{
  "model": "image denoising autoencoder",
  "dataset": "photos of plants and fungi (iNaturalist)",
  "train_examples": 45211,
  "image_size": 32,
  "crop_scale_min": 0.5,
  "horizontal_flip": true,
  "rotation_deg": 5,
  "bottleneck": "denoising",
  "downsampling_factor": 4,
  "encoder_arch": "convnext",
  "encoder_isotropic": false,
  "encoder_norm": "rmsnorm",
  "encoder_activation": "swiglu",
  "encoder_mlp_ratio": 3,
  "encoder_inner_norm": false,
  "encoder_drop_path": 0.1,
  "encoder_patch_size": [2, 2],
  "encoder_depths": [6, 6],
  "encoder_widths": [96, 192],
  "encoder_kernel_size": 7,
  "loss": "l1",
  "latent_channels": 4,
  "decoder_norm": "batchnorm",
  "decoder_activation": "gelu",
  "decoder_padding_mode": "replicate",
  "decoder_widths": [32, 64, 128],
  "decoder_blocks_per_level": 1,
  "decoder_block": "basic",
  "decoder_attention": false,
  "decoder_upsampling": "transposed_conv",
  "init": "torch_default",
  "residual_init": "none",
  "optimizer": "muon",
  "muon_scale": "match_rms_adamw",
  "learning_rate": 0.0023,
  "momentum": 0.95,
  "nesterov": true,
  "orthogonalizer": "newton_schulz_5",
  "adamw_lr_other_params": 0.0014,
  "max_grad_norm": 3.0,
  "ema_decay": 0.999,
  "max_steps": 10000,
  "batch_size": 256,
  "epochs": 56.6,
  "lr_schedule": "constant",
  "warmup_steps": 200,
  "weight_decay": 0.09,
  "adamw_weight_decay_other_params": 0
}
Rows from block 11 of the encoder, named by matrix and row number. Each number is 200 + 30 x the weight over its row's rms, rounded and kept within 0 to 999. All counts start at 0. After the name is the row's rms in percent of the matrix's.
# f: depthwise 7x7 conv (encoder.blocks.11.mixer.f.weight, 192x1x7x7, trained with AdamW), a 7x7 kernel
f.60,081,184,182,172,165,173,172,193,183,165,171,191,173,160,188,179,171,218,213,236,163,168,169,194,230,280,232,194,168,174,188,252,277,243,171,168,178,176,183,199,181,165,179,192,179,183,170,176,184,185
f.61,095,201,203,197,201,195,202,198,199,196,187,186,198,198,195,190,192,175,221,183,198,193,199,186,240,398,189,202,195,197,190,189,188,180,195,202,200,198,197,194,194,202,196,194,201,201,194,196,200,199
f.62,105,201,191,201,195,195,202,202,202,200,188,180,198,205,205,203,198,193,91,184,190,195,193,216,83,324,221,201,195,199,207,221,181,210,198,205,196,203,204,199,195,196,199,195,199,202,199,203,199,193
f.63,080,203,205,193,195,200,204,187,206,200,178,181,195,193,193,194,197,194,249,246,183,194,191,182,178,218,380,192,191,205,198,169,176,248,194,195,202,206,189,196,202,199,199,196,203,200,194,195,204,205
f.64,088,204,201,202,209,200,199,200,197,197,207,218,204,206,197,192,209,208,231,254,221,202,210,224,184,381,253,232,211,193,209,208,189,222,210,203,202,202,197,210,204,200,205,208,199,204,205,193,201,198
f.65,082,198,191,197,198,201,201,194,202,194,200,192,195,194,199,197,191,190,145,201,201,193,197,179,122,48,145,207,196,198,195,187,118,207,199,205,202,195,205,205,200,174,196,193,199,202,198,191,197,204
f.66,068,212,199,205,195,209,201,208,201,208,208,171,227,202,201,195,217,177,35,217,216,216,203,191,160,231,110,195,194,198,206,200,182,227,218,207,196,197,200,198,221,198,211,203,202,202,211,208,206,200
f.67,088,184,194,218,194,208,196,205,204,202,207,206,214,210,195,216,200,233,162,181,211,200,216,208,150,177,67,208,209,211,213,242,80,218,210,206,202,198,217,227,212,197,185,200,195,209,203,205,201,200
f.68,077,184,193,200,215,207,208,185,206,195,216,183,192,206,199,197,218,181,151,140,195,196,215,211,156,268,224,193,203,209,227,249,348,183,214,196,193,196,216,232,174,191,198,190,183,191,195,204,204,190
f.69,074,201,186,202,188,203,187,205,191,196,225,181,219,203,189,195,203,244,192,207,220,210,186,168,146,82,105,188,192,206,194,279,232,247,219,204,187,189,212,192,227,187,195,211,192,203,187,192,190,203
f.70,107,203,210,198,204,201,199,205,197,204,199,201,199,203,200,201,202,183,232,186,202,200,200,197,248,354,123,219,194,197,198,189,105,231,195,204,203,201,201,204,198,199,201,202,203,198,203,199,201,200
f.71,106,202,186,196,193,195,199,197,191,201,229,217,231,189,188,196,235,234,161,300,238,205,201,200,173,67,136,208,187,196,216,200,206,240,221,204,196,199,214,203,223,199,197,201,193,201,196,201,189,198
f.72,084,196,202,198,198,200,203,194,206,213,200,197,190,217,207,209,211,165,197,153,181,220,211,179,130,305,189,146,220,209,177,170,311,156,171,217,208,216,185,182,183,217,212,198,207,213,196,210,203,192
f.73,113,196,199,200,196,198,192,207,201,185,225,230,216,197,198,210,211,253,94,231,228,199,194,212,111,145,116,224,205,198,208,255,152,230,218,195,200,188,203,214,205,198,199,199,200,200,202,206,197,202
f.74,074,196,202,209,203,212,196,195,195,206,234,194,207,203,203,206,215,170,73,222,206,207,212,231,156,127,153,228,223,200,214,167,101,167,210,198,197,192,204,211,210,195,197,202,200,194,209,199,201,205
f.75,107,204,212,213,207,209,207,206,204,213,221,192,219,216,200,204,221,188,97,194,221,215,205,217,149,76,134,213,216,207,227,215,142,194,217,215,211,207,229,204,212,219,188,194,212,218,211,201,199,204
f.76,086,199,205,210,218,215,207,205,198,206,226,205,227,215,199,211,224,182,133,174,220,214,212,197,140,250,122,210,204,212,224,167,71,177,225,210,204,214,220,184,223,222,198,200,191,220,206,218,194,196
f.77,115,200,200,200,201,203,202,201,199,199,197,200,199,200,201,199,200,200,209,196,198,198,201,198,192,409,204,199,203,201,198,196,201,199,200,200,200,200,202,200,199,198,201,201,203,201,204,200,200,199
f.78,097,197,200,203,200,206,203,203,201,198,201,210,195,202,203,198,198,218,65,183,197,198,195,210,105,311,247,198,196,206,203,201,233,200,206,206,201,194,207,195,206,201,202,203,203,201,197,205,197,202
f.79,120,200,199,200,201,201,199,200,200,200,200,203,201,199,200,201,200,206,217,203,201,199,200,202,213,408,216,203,202,201,202,204,213,205,201,200,201,201,201,203,201,199,201,199,201,200,201,201,199,200
f.80,187,199,201,201,205,202,200,200,200,202,205,211,206,200,200,202,204,215,230,213,204,201,203,210,222,399,226,209,205,202,207,216,225,212,205,201,201,201,205,213,205,200,200,200,199,203,203,202,201,200
f.81,106,202,200,198,190,196,201,208,200,200,206,205,207,196,197,201,188,204,205,205,195,204,199,184,208,360,135,200,194,198,195,216,310,177,199,191,196,205,187,193,195,205,199,203,200,197,204,200,208,196
f.82,083,202,201,196,204,202,191,195,201,207,201,231,202,207,196,210,191,181,204,180,194,207,209,220,267,38,171,229,207,199,200,226,287,198,205,197,206,201,197,211,201,204,211,200,209,208,207,200,212,203
f.83,081,206,184,180,221,221,174,195,208,186,185,175,205,182,213,186,212,200,187,267,216,181,210,193,208,56,275,216,184,192,197,158,178,232,192,210,185,212,187,221,231,196,200,214,186,186,217,217,173,211
f.84,096,199,197,196,195,201,197,198,196,195,194,198,193,195,197,200,191,192,209,191,199,198,202,198,208,408,192,197,201,199,194,201,198,194,196,196,196,197,197,200,198,194,198,201,200,197,201,194,199,199
f.85,095,205,202,197,189,191,196,199,197,197,195,192,197,196,194,197,214,215,269,236,194,198,194,212,258,337,306,201,182,192,193,222,243,214,203,191,196,193,201,206,190,197,206,215,193,197,200,198,200,193
f.86,077,200,196,195,209,207,192,205,201,188,208,197,194,200,207,209,192,175,216,199,194,202,196,179,195,83,80,195,194,195,203,196,309,240,204,198,205,194,197,201,206,195,196,207,200,196,190,193,201,206
f.87,111,198,201,200,196,197,201,199,203,203,198,199,198,199,199,198,192,180,199,186,193,201,199,196,165,404,195,192,195,195,197,198,206,198,193,198,201,195,195,194,195,200,202,200,201,200,193,198,202,197
f.88,086,196,196,196,196,189,197,196,198,195,180,203,194,186,198,189,198,230,338,224,180,184,195,197,211,291,295,204,193,195,196,204,253,231,188,194,196,198,194,213,204,190,194,195,202,195,196,196,196,194
f.89,109,189,194,210,209,201,197,197,199,211,221,217,215,204,195,199,210,211,188,203,211,204,202,207,183,6,179,219,208,202,212,226,182,210,217,199,198,196,215,225,226,200,189,202,197,199,207,201,189,200
f.90,111,202,201,202,197,201,202,201,200,203,203,197,199,201,200,203,202,205,191,202,200,201,197,200,196,0,186,199,200,203,199,205,197,203,200,200,202,202,203,198,202,204,201,202,203,201,200,203,202,201
f.91,091,195,198,204,209,210,199,196,198,211,205,213,206,210,205,200,223,187,136,177,202,210,208,227,160,52,155,226,210,206,206,194,105,212,213,201,199,209,214,224,218,199,201,203,201,204,211,214,198,199
f.92,092,199,200,203,194,199,190,206,203,198,203,201,200,200,207,198,194,219,321,178,211,197,206,172,135,302,204,196,196,203,187,200,92,200,202,208,198,212,206,186,192,202,217,198,202,204,191,202,207,205
f.93,088,203,194,195,215,205,197,205,201,186,208,210,231,199,200,205,218,194,149,232,223,209,205,231,151,90,289,228,206,196,216,202,107,258,201,203,201,190,210,200,227,207,207,195,201,204,209,211,203,195
f.94,123,200,201,201,202,200,198,201,202,203,204,200,204,202,201,200,204,204,206,202,205,203,201,204,195,0,203,200,199,201,205,201,199,202,201,203,199,200,203,201,203,203,200,200,200,200,200,200,201,201
f.95,110,204,205,197,195,198,206,204,207,173,157,204,159,185,199,199,164,283,311,260,168,200,197,212,244,158,248,190,196,198,177,256,243,224,171,197,203,187,188,211,181,194,202,197,196,195,199,191,205,203
f.96,095,196,200,200,200,197,195,203,199,200,174,153,183,190,196,202,187,108,345,195,186,194,208,185,180,118,206,211,202,203,215,187,164,228,197,205,189,197,187,215,202,199,203,194,195,198,196,192,195,201
f.97,110,201,200,199,199,199,196,198,199,201,203,200,203,201,199,200,205,214,220,212,205,201,200,206,205,0,224,203,199,199,203,213,194,213,202,199,200,198,199,198,199,200,201,200,197,199,197,199,200,199
f.98,104,199,195,204,200,199,196,199,201,203,200,206,193,203,197,201,198,215,163,218,195,203,200,210,259,389,186,209,198,205,206,233,234,208,200,196,203,201,200,205,202,202,202,197,199,200,197,199,205,204
f.99,113,194,209,209,202,200,184,191,214,223,208,187,212,209,198,217,218,187,177,211,234,210,230,211,156,186,175,233,221,220,213,137,72,161,232,223,225,223,174,121,196,237,214,201,217,208,193,212,214,200
f.100,106,216,195,178,216,192,209,207,194,221,189,207,193,207,209,207,204,153,214,160,209,215,184,167,111,311,122,190,187,216,185,140,253,166,200,200,204,217,177,214,184,215,202,201,209,188,197,195,201,210
f.101,086,200,204,199,196,200,202,201,199,204,196,205,196,200,201,200,193,186,202,186,198,197,201,205,191,407,198,202,202,200,193,189,206,186,197,199,204,202,194,200,199,201,200,197,206,200,198,198,204,203
f.102,118,202,201,202,202,203,200,204,200,213,205,190,208,206,198,202,219,166,177,176,212,204,202,196,113,298,132,188,200,205,226,156,90,158,213,203,197,215,230,196,227,216,198,198,195,207,199,202,197,201
f.103,085,201,191,203,204,204,194,195,195,200,196,229,215,206,194,201,193,238,335,199,206,193,199,211,281,258,248,194,195,199,205,155,129,148,196,208,195,199,192,179,199,197,193,194,195,197,192,203,196,199
f.104,087,205,192,194,197,202,201,192,197,194,198,199,197,205,199,194,200,224,147,180,205,205,206,198,268,65,181,172,194,201,187,144,272,143,201,197,205,199,196,140,215,210,203,205,201,200,208,206,199,195
f.105,088,202,208,205,215,216,197,214,203,208,206,216,202,210,212,210,211,169,140,177,212,207,210,210,169,38,156,222,217,218,206,180,263,224,199,216,206,216,197,202,212,207,207,198,206,215,220,207,213,201
f.106,088,198,191,195,189,190,189,200,179,202,221,211,221,200,191,212,243,248,166,245,211,216,197,163,111,230,127,202,198,200,225,257,169,294,226,203,182,199,236,200,238,180,195,199,190,184,197,202,187,217
f.107,095,203,203,190,206,198,201,203,199,199,196,204,203,197,206,197,196,199,218,175,200,197,204,197,211,383,106,195,209,198,196,206,208,197,202,204,197,201,207,206,206,193,201,204,200,199,204,197,199,203
f.108,166,200,199,200,201,205,201,201,198,201,192,203,196,202,202,202,197,210,226,207,196,196,198,197,223,0,228,206,205,205,198,203,230,212,198,199,200,201,202,207,195,198,203,196,209,199,207,204,198,196
f.109,077,211,201,184,203,195,200,196,202,187,202,215,199,198,191,180,199,187,233,238,202,204,205,239,66,218,310,231,215,186,207,177,247,256,195,200,203,191,196,220,209,196,200,204,197,194,208,203,193,202
f.110,104,204,201,198,203,208,200,202,202,199,203,211,205,204,201,206,195,208,184,208,207,201,210,182,273,14,150,201,202,203,199,205,196,218,206,203,201,196,206,192,199,201,206,203,199,203,201,201,202,205
f.111,076,200,203,205,215,207,206,208,207,203,214,222,217,209,200,206,226,231,182,216,208,200,210,231,226,23,231,222,211,213,223,242,206,231,221,203,197,212,224,218,213,210,203,200,200,208,216,202,194,208
f.112,125,201,204,202,206,203,198,198,201,201,204,214,203,200,199,202,203,220,247,217,198,197,203,212,246,382,245,208,204,203,204,220,248,215,200,198,203,206,206,215,205,200,200,201,203,199,206,203,197,199
f.113,105,201,200,200,199,201,203,202,198,202,201,209,198,202,201,200,204,213,210,208,198,202,200,210,193,0,208,201,201,199,207,209,243,218,198,202,201,204,206,208,197,201,202,202,202,200,202,199,199,197
f.114,070,209,195,200,223,203,212,194,200,234,227,257,228,212,209,224,209,244,210,247,223,220,219,188,216,116,200,227,201,227,217,255,313,206,204,228,216,229,227,221,216,225,199,194,211,221,223,215,207,220
f.115,105,197,205,201,203,197,202,199,202,198,198,217,202,199,202,198,195,210,209,210,197,203,206,199,307,88,180,205,204,196,205,175,334,215,200,197,200,200,209,200,202,197,204,200,202,198,203,196,202,203
f.116,116,205,200,202,202,198,204,199,201,197,202,207,207,194,200,195,206,213,189,217,205,199,202,206,170,1,179,213,205,202,203,213,182,226,204,201,198,197,207,222,211,187,203,196,201,203,205,199,200,201
f.117,134,201,197,200,197,199,195,202,198,201,204,197,198,195,199,203,205,209,196,201,200,202,200,207,198,0,195,200,200,202,207,205,207,198,200,198,198,199,200,213,206,199,197,199,197,198,206,200,199,200
f.118,109,202,200,204,191,207,202,190,202,197,207,200,197,204,208,195,205,209,156,194,198,195,195,193,175,193,393,252,211,203,199,187,180,201,192,199,203,197,195,186,198,193,205,203,201,194,201,196,198,203
f.119,184,199,203,200,200,197,194,202,201,199,201,194,199,200,202,201,202,186,179,193,204,203,197,198,177,404,178,199,194,199,204,193,187,189,198,199,199,201,196,192,201,202,199,199,193,199,196,199,201,203
f.120,069,196,199,191,191,203,203,202,194,201,185,174,189,198,193,189,182,229,179,226,188,195,198,191,290,340,265,217,196,195,190,265,244,204,186,198,192,203,190,200,210,190,190,191,203,186,179,188,192,208
f.121,076,174,201,198,218,203,201,186,211,189,206,207,212,188,202,207,210,240,227,216,204,211,207,224,255,183,161,192,203,200,226,146,353,166,214,190,199,213,227,254,217,214,200,188,202,201,224,209,210,197
f.122,107,199,202,197,177,207,218,198,205,218,195,121,182,217,203,218,239,190,64,155,208,218,224,255,210,148,177,228,229,208,228,217,152,193,223,204,198,205,205,181,196,209,201,196,198,201,193,202,202,201
f.123,111,200,196,202,207,202,201,198,199,204,214,223,217,206,199,203,218,251,280,258,219,203,209,228,282,172,282,235,208,206,216,253,282,247,220,200,199,204,213,222,219,204,198,199,201,207,204,200,200,201
f.124,106,201,199,197,197,198,197,197,193,200,195,191,191,197,197,194,196,186,210,177,196,197,201,196,216,405,201,194,199,197,197,186,191,184,198,198,200,196,195,192,196,195,195,199,197,195,202,200,198,198
f.125,108,195,201,206,197,201,196,200,200,203,200,198,220,200,200,200,196,189,170,168,221,203,202,187,227,193,40,199,191,201,203,236,307,219,200,196,202,196,197,232,201,196,199,202,198,188,193,195,205,198
f.126,076,196,197,187,180,188,192,198,191,193,183,172,183,194,192,190,182,159,119,161,186,192,187,176,128,114,129,172,184,189,190,169,120,162,184,190,194,196,184,169,180,196,194,196,196,188,184,189,194,195
f.127,088,197,206,204,194,200,202,201,204,201,170,163,171,185,196,195,166,160,254,149,173,191,185,157,253,221,253,155,189,194,148,181,307,171,169,199,198,186,156,172,160,191,199,207,201,192,185,197,203,201
f.128,113,201,198,200,199,199,199,200,196,197,194,191,195,199,199,198,199,209,200,207,197,197,197,200,224,407,206,197,199,202,196,197,189,193,196,197,197,199,198,198,200,199,200,201,202,198,197,197,199,200
f.129,045,216,199,200,181,196,207,219,190,215,211,202,227,202,195,198,200,160,66,215,160,212,193,193,268,233,250,252,170,199,186,170,215,164,171,202,196,213,219,175,205,232,186,212,210,188,181,216,180,233
f.130,117,200,200,199,203,203,202,199,198,204,197,207,198,200,206,204,208,210,180,189,201,201,203,213,153,12,175,202,199,202,222,214,141,208,204,202,201,204,214,213,209,198,196,198,202,205,204,209,201,201
f.131,093,198,202,198,195,200,196,200,199,219,193,194,200,202,194,203,184,141,165,174,191,203,193,149,107,349,194,202,196,204,184,149,217,169,196,202,206,200,196,193,193,201,198,200,201,197,196,201,194,197
f.132,087,198,200,203,190,197,203,201,192,195,205,194,198,204,200,199,200,185,152,174,201,202,192,186,141,26,141,195,196,197,194,182,165,168,200,209,197,200,198,193,201,199,199,196,200,195,203,206,194,191
f.133,124,198,202,199,198,196,196,198,200,209,196,196,203,206,194,198,192,203,195,214,203,200,195,186,170,402,166,194,200,203,200,207,190,211,200,201,200,201,202,195,198,210,199,198,202,202,201,203,201,194
f.134,115,198,200,201,199,202,203,201,199,199,198,203,200,200,201,200,196,206,214,203,196,199,200,196,212,0,209,201,204,202,197,204,213,207,200,201,199,200,200,206,199,199,200,198,204,200,202,200,199,199
f.135,117,194,196,199,197,200,196,198,198,200,205,198,205,205,199,209,223,226,205,238,229,212,196,189,133,275,55,181,193,207,218,234,255,254,226,212,197,198,198,186,198,194,197,199,196,198,195,195,195,195
f.136,102,203,207,209,209,208,207,203,205,212,221,221,219,212,206,209,225,247,259,240,216,210,213,228,265,310,268,221,208,210,224,250,258,243,218,210,207,213,226,226,221,209,207,207,205,210,211,207,206,202
f.137,080,198,201,223,183,193,224,185,216,223,193,197,182,214,214,173,205,180,93,159,176,198,225,188,280,136,163,231,203,207,169,224,120,180,204,195,197,225,185,159,217,209,208,192,222,221,192,205,201,191
f.138,072,197,199,208,198,202,198,203,202,194,207,196,219,207,197,206,213,223,178,249,224,200,204,216,179,69,249,238,215,207,226,263,241,293,241,213,198,188,196,196,211,195,196,198,195,204,196,200,201,205
f.139,124,199,198,196,199,202,201,200,196,202,196,202,194,200,196,199,199,216,201,206,201,201,205,207,216,0,199,205,204,202,202,206,196,211,202,204,201,199,197,203,201,205,200,198,201,198,197,199,198,198
f.140,066,208,202,210,224,213,200,205,201,211,224,248,230,212,200,212,216,234,264,243,225,205,224,240,269,263,277,258,227,204,214,234,262,243,215,209,200,208,217,234,218,209,204,203,203,199,225,210,208,206
f.141,093,200,201,202,201,205,204,202,201,201,199,208,203,201,204,204,202,211,230,208,201,200,202,207,241,396,226,212,209,205,199,205,235,211,204,200,201,200,205,210,203,199,202,198,206,200,208,203,197,200
f.142,080,200,192,204,208,207,201,208,199,198,204,198,205,190,202,208,190,239,204,179,215,199,197,199,251,42,118,196,203,204,197,236,172,134,210,197,198,198,199,197,211,205,201,202,202,198,206,200,200,206
f.143,098,194,194,192,192,197,194,197,191,187,184,190,180,187,194,183,180,183,215,180,186,188,188,188,197,390,189,180,195,191,180,176,231,176,187,191,194,187,181,193,192,193,196,201,196,189,190,196,192,199
f.144,086,213,199,203,194,193,192,198,196,217,206,212,200,201,198,205,204,183,237,184,198,210,199,220,99,260,138,187,196,206,198,125,100,126,191,199,211,207,224,196,211,208,202,200,216,187,217,196,196,194
f.145,100,199,198,197,200,201,202,206,201,205,196,185,191,197,204,202,186,158,134,163,185,197,195,176,136,60,130,178,197,198,188,170,139,167,195,200,199,203,193,186,190,200,203,199,198,199,197,198,198,203
f.146,064,207,206,199,198,210,192,190,199,204,196,202,198,205,209,197,207,232,270,239,204,209,193,192,248,148,243,197,196,203,184,163,58,138,180,194,209,187,189,162,185,183,202,209,205,190,193,208,206,208
f.147,073,192,186,189,182,192,192,197,190,187,175,168,172,184,191,186,171,143,122,141,169,182,179,157,138,187,128,157,183,184,169,157,156,157,172,189,194,183,172,163,181,188,188,187,189,189,185,188,198,191
f.148,093,202,199,204,200,199,200,199,202,202,196,201,202,201,201,202,198,215,202,210,205,204,196,202,225,0,216,207,202,200,199,213,229,213,202,202,202,200,204,200,204,200,200,202,201,198,199,202,201,202
f.149,102,210,215,217,218,213,215,206,210,224,236,236,236,224,215,217,233,250,250,251,233,221,221,236,252,240,250,242,221,219,229,252,249,247,235,217,213,222,230,238,232,222,214,211,212,217,220,219,211,206
f.150,101,198,200,200,204,204,201,196,197,198,207,205,209,199,196,199,195,219,164,218,195,202,204,188,247,380,219,206,199,202,189,228,128,221,199,195,198,197,201,190,209,200,199,198,197,199,201,206,201,197
f.151,113,200,201,200,202,201,200,201,199,200,203,202,201,201,200,201,202,200,204,203,201,203,201,203,214,0,205,203,199,202,202,205,206,205,202,202,200,201,203,203,202,202,200,199,197,199,200,198,202,200
f.152,093,199,188,204,207,196,199,204,207,203,220,223,211,204,205,201,218,222,90,170,205,197,197,214,146,353,180,213,201,201,205,215,227,218,204,195,192,194,197,202,190,188,201,203,199,197,198,206,198,202
f.153,085,198,194,199,204,191,192,192,194,195,204,230,202,193,196,197,197,216,253,184,209,197,197,219,242,50,287,235,201,195,204,238,242,241,208,193,202,191,206,216,209,188,185,201,197,198,195,192,197,195
f.154,127,199,204,205,202,201,199,210,204,193,195,202,198,194,212,206,190,185,208,188,181,202,205,191,212,143,196,187,192,204,190,228,360,237,193,187,195,195,211,294,220,191,195,187,204,196,234,208,197,194
f.155,132,202,203,203,202,199,202,197,201,199,200,196,199,199,199,200,198,194,202,186,195,194,198,188,179,406,193,191,197,203,202,188,189,194,199,204,200,205,200,195,200,200,198,200,200,202,200,198,200,196
f.156,099,187,186,180,183,182,190,189,186,177,164,164,171,180,186,179,165,151,149,154,169,186,179,163,143,169,138,163,181,177,166,151,147,153,171,185,189,180,163,164,169,176,186,193,188,184,182,186,188,193
f.157,108,203,200,194,198,196,197,201,194,199,187,192,190,196,193,196,190,181,201,185,192,196,200,196,219,402,195,203,196,199,194,178,219,184,199,196,199,207,195,182,189,205,201,195,200,204,196,201,199,198
f.158,107,201,198,196,198,197,203,197,200,197,196,193,193,202,199,196,202,196,147,194,198,198,196,200,183,4,241,200,199,200,203,188,186,200,202,201,196,201,198,191,195,202,196,200,198,198,201,198,199,198
f.159,109,200,200,204,212,206,198,201,206,203,217,222,221,205,201,210,213,212,181,218,222,206,213,224,169,12,185,228,207,209,219,207,165,209,219,204,201,203,214,216,209,202,201,201,203,213,210,203,202,201
f.160,106,199,201,202,201,199,197,198,200,200,200,201,200,202,200,199,197,200,265,208,201,200,201,200,213,10,253,202,200,195,198,199,224,207,195,202,201,200,195,204,199,202,200,198,199,199,205,199,196,198
f.161,106,196,202,208,207,197,200,208,207,206,206,193,200,199,198,204,205,222,116,216,203,201,203,203,213,74,148,197,206,205,207,271,116,247,209,196,200,201,228,173,217,211,187,205,188,218,189,200,198,200
f.162,091,204,201,204,207,202,205,203,206,205,210,210,211,208,202,201,209,231,259,222,211,203,201,213,238,370,258,209,202,203,208,217,249,229,210,205,206,203,204,216,207,200,207,196,207,207,208,207,204,202
f.163,101,198,200,202,199,199,200,201,199,201,201,195,198,202,199,203,200,196,201,194,198,202,199,198,205,0,208,197,196,201,203,204,202,198,200,199,201,203,202,198,204,204,201,199,198,201,199,201,198,202
f.164,084,205,195,203,207,196,197,198,191,208,218,219,219,207,208,199,207,228,356,207,206,212,207,219,141,299,225,192,210,196,197,216,244,182,193,204,200,199,196,200,196,205,199,202,202,195,205,201,200,200
f.165,070,207,208,188,198,196,207,214,204,228,203,217,195,206,193,231,220,248,282,146,216,206,226,221,284,248,96,238,207,201,197,246,222,159,206,201,195,204,197,218,213,219,197,205,194,204,220,209,201,208
f.166,091,198,197,200,202,194,199,201,199,202,195,203,195,201,202,202,198,177,158,204,191,200,196,188,165,396,173,202,200,205,199,181,189,190,189,204,197,203,193,192,195,200,208,200,202,202,202,203,201,199
f.167,113,203,207,189,178,191,202,204,203,181,178,185,188,191,197,193,174,207,197,230,186,194,181,177,227,374,230,180,176,199,173,184,234,198,168,194,210,196,171,177,167,193,212,205,207,193,190,193,205,208
f.168,078,202,191,195,190,196,198,199,198,198,186,168,184,190,204,196,180,149,89,132,184,195,187,172,142,188,113,170,190,195,186,166,136,153,196,197,196,192,189,190,177,196,197,204,201,187,191,202,190,200
f.169,081,200,197,207,202,208,196,201,199,203,217,220,222,208,200,206,214,240,261,244,209,208,201,225,254,117,295,217,208,202,224,244,301,221,214,207,200,207,219,228,213,212,198,198,194,199,209,203,211,202
f.170,109,195,196,201,194,205,203,200,205,204,192,184,197,202,201,199,191,181,175,189,193,197,188,191,201,403,202,182,192,197,201,207,211,195,192,194,194,196,195,201,193,199,196,194,199,195,194,200,196,193
f.171,101,204,201,194,191,189,198,202,195,186,196,216,191,186,197,194,200,251,335,263,191,190,196,215,230,164,311,209,196,200,206,226,227,235,199,191,195,194,209,209,202,190,198,199,198,199,199,189,202,210
f.172,095,202,198,198,192,197,199,197,200,189,191,198,181,191,198,203,183,257,242,245,194,199,208,214,209,46,123,201,197,207,185,226,136,187,192,204,197,188,199,211,191,191,196,193,201,200,211,196,195,202
f.173,079,204,204,206,207,206,201,194,204,211,219,228,218,215,201,209,222,244,265,247,216,208,219,227,273,259,276,227,217,203,221,255,287,244,226,206,204,217,215,229,221,213,205,204,202,210,212,207,206,200
f.174,127,202,198,197,200,201,203,201,202,198,196,198,197,196,199,202,201,209,201,203,202,199,199,200,195,0,187,202,204,204,202,197,195,199,202,199,200,202,199,196,201,195,200,197,200,200,203,204,200,204
f.175,105,204,200,200,204,204,202,199,201,202,200,210,201,197,200,198,198,211,232,216,198,202,204,209,212,0,217,207,204,199,203,207,230,210,204,201,201,205,207,212,204,201,202,202,200,200,206,202,203,203
f.176,067,209,209,212,231,222,204,204,211,212,235,249,236,219,205,221,224,249,196,239,237,218,237,250,212,141,215,259,236,212,240,249,222,251,232,228,219,221,243,249,237,206,208,211,204,217,236,214,213,210
f.177,094,201,204,197,198,196,208,196,198,190,198,207,198,196,197,201,202,265,128,273,201,199,196,193,149,344,155,210,196,191,198,193,149,220,191,197,197,193,197,191,195,199,204,206,198,196,197,197,202,194
f.178,091,202,209,215,212,206,206,200,207,210,214,219,215,216,202,212,219,212,150,218,205,210,215,215,182,19,166,230,215,206,218,201,205,223,200,213,203,204,214,228,220,203,202,206,196,212,213,207,205,204
f.179,089,199,199,200,196,196,194,199,196,195,186,175,190,196,200,199,189,169,135,177,191,200,194,184,154,41,160,191,200,194,184,165,131,173,192,197,195,194,188,183,186,191,200,197,200,196,197,195,193,198
f.180,104,199,199,190,192,193,191,192,197,194,192,207,199,198,199,191,189,194,279,216,189,193,192,191,295,247,319,197,195,196,178,199,296,212,193,194,194,194,184,180,184,199,198,195,203,188,185,195,194,206
f.181,108,199,200,206,206,203,199,201,203,208,221,233,218,205,196,203,220,249,267,251,221,204,210,229,274,277,273,230,208,205,220,254,274,248,220,207,202,207,218,227,216,208,196,198,202,206,207,203,197,198
f.182,106,194,201,194,186,203,205,204,204,193,195,151,181,210,205,201,214,192,48,160,206,200,200,216,169,105,145,197,203,205,216,227,192,213,209,213,198,207,220,208,202,214,192,208,198,198,198,200,188,199
f.183,107,201,203,195,195,199,201,200,200,199,198,197,198,189,196,201,200,206,133,193,191,198,199,181,205,385,232,192,200,200,193,208,146,204,188,193,199,202,206,191,191,193,199,195,198,202,197,207,197,200
f.184,106,200,196,199,200,201,203,201,202,198,199,197,205,200,198,199,196,191,191,188,195,197,199,191,179,404,178,194,201,203,199,186,184,184,202,201,203,196,199,195,203,200,202,200,205,202,203,200,199,199
f.185,072,189,194,176,182,183,191,187,190,185,168,160,173,184,189,182,173,150,169,151,172,183,174,160,144,129,163,159,182,185,175,145,149,145,168,180,192,187,171,154,172,183,188,198,190,180,182,184,191,190
f.186,097,202,196,189,203,193,192,199,191,185,209,230,205,197,195,198,205,214,256,217,199,202,209,225,170,31,185,209,214,206,206,227,264,235,211,203,192,193,199,236,205,189,195,197,190,196,203,188,194,201
f.187,098,196,203,197,211,204,201,187,200,199,201,212,198,200,197,202,207,276,364,216,197,189,201,200,160,120,206,184,196,198,188,226,182,218,199,194,205,202,210,209,190,191,208,206,201,205,195,193,200,203
f.188,091,203,197,200,199,198,203,199,203,203,198,193,206,210,201,192,187,195,126,195,199,195,190,193,278,71,301,223,186,195,203,226,226,248,203,190,201,193,199,210,191,193,199,201,203,199,199,198,199,205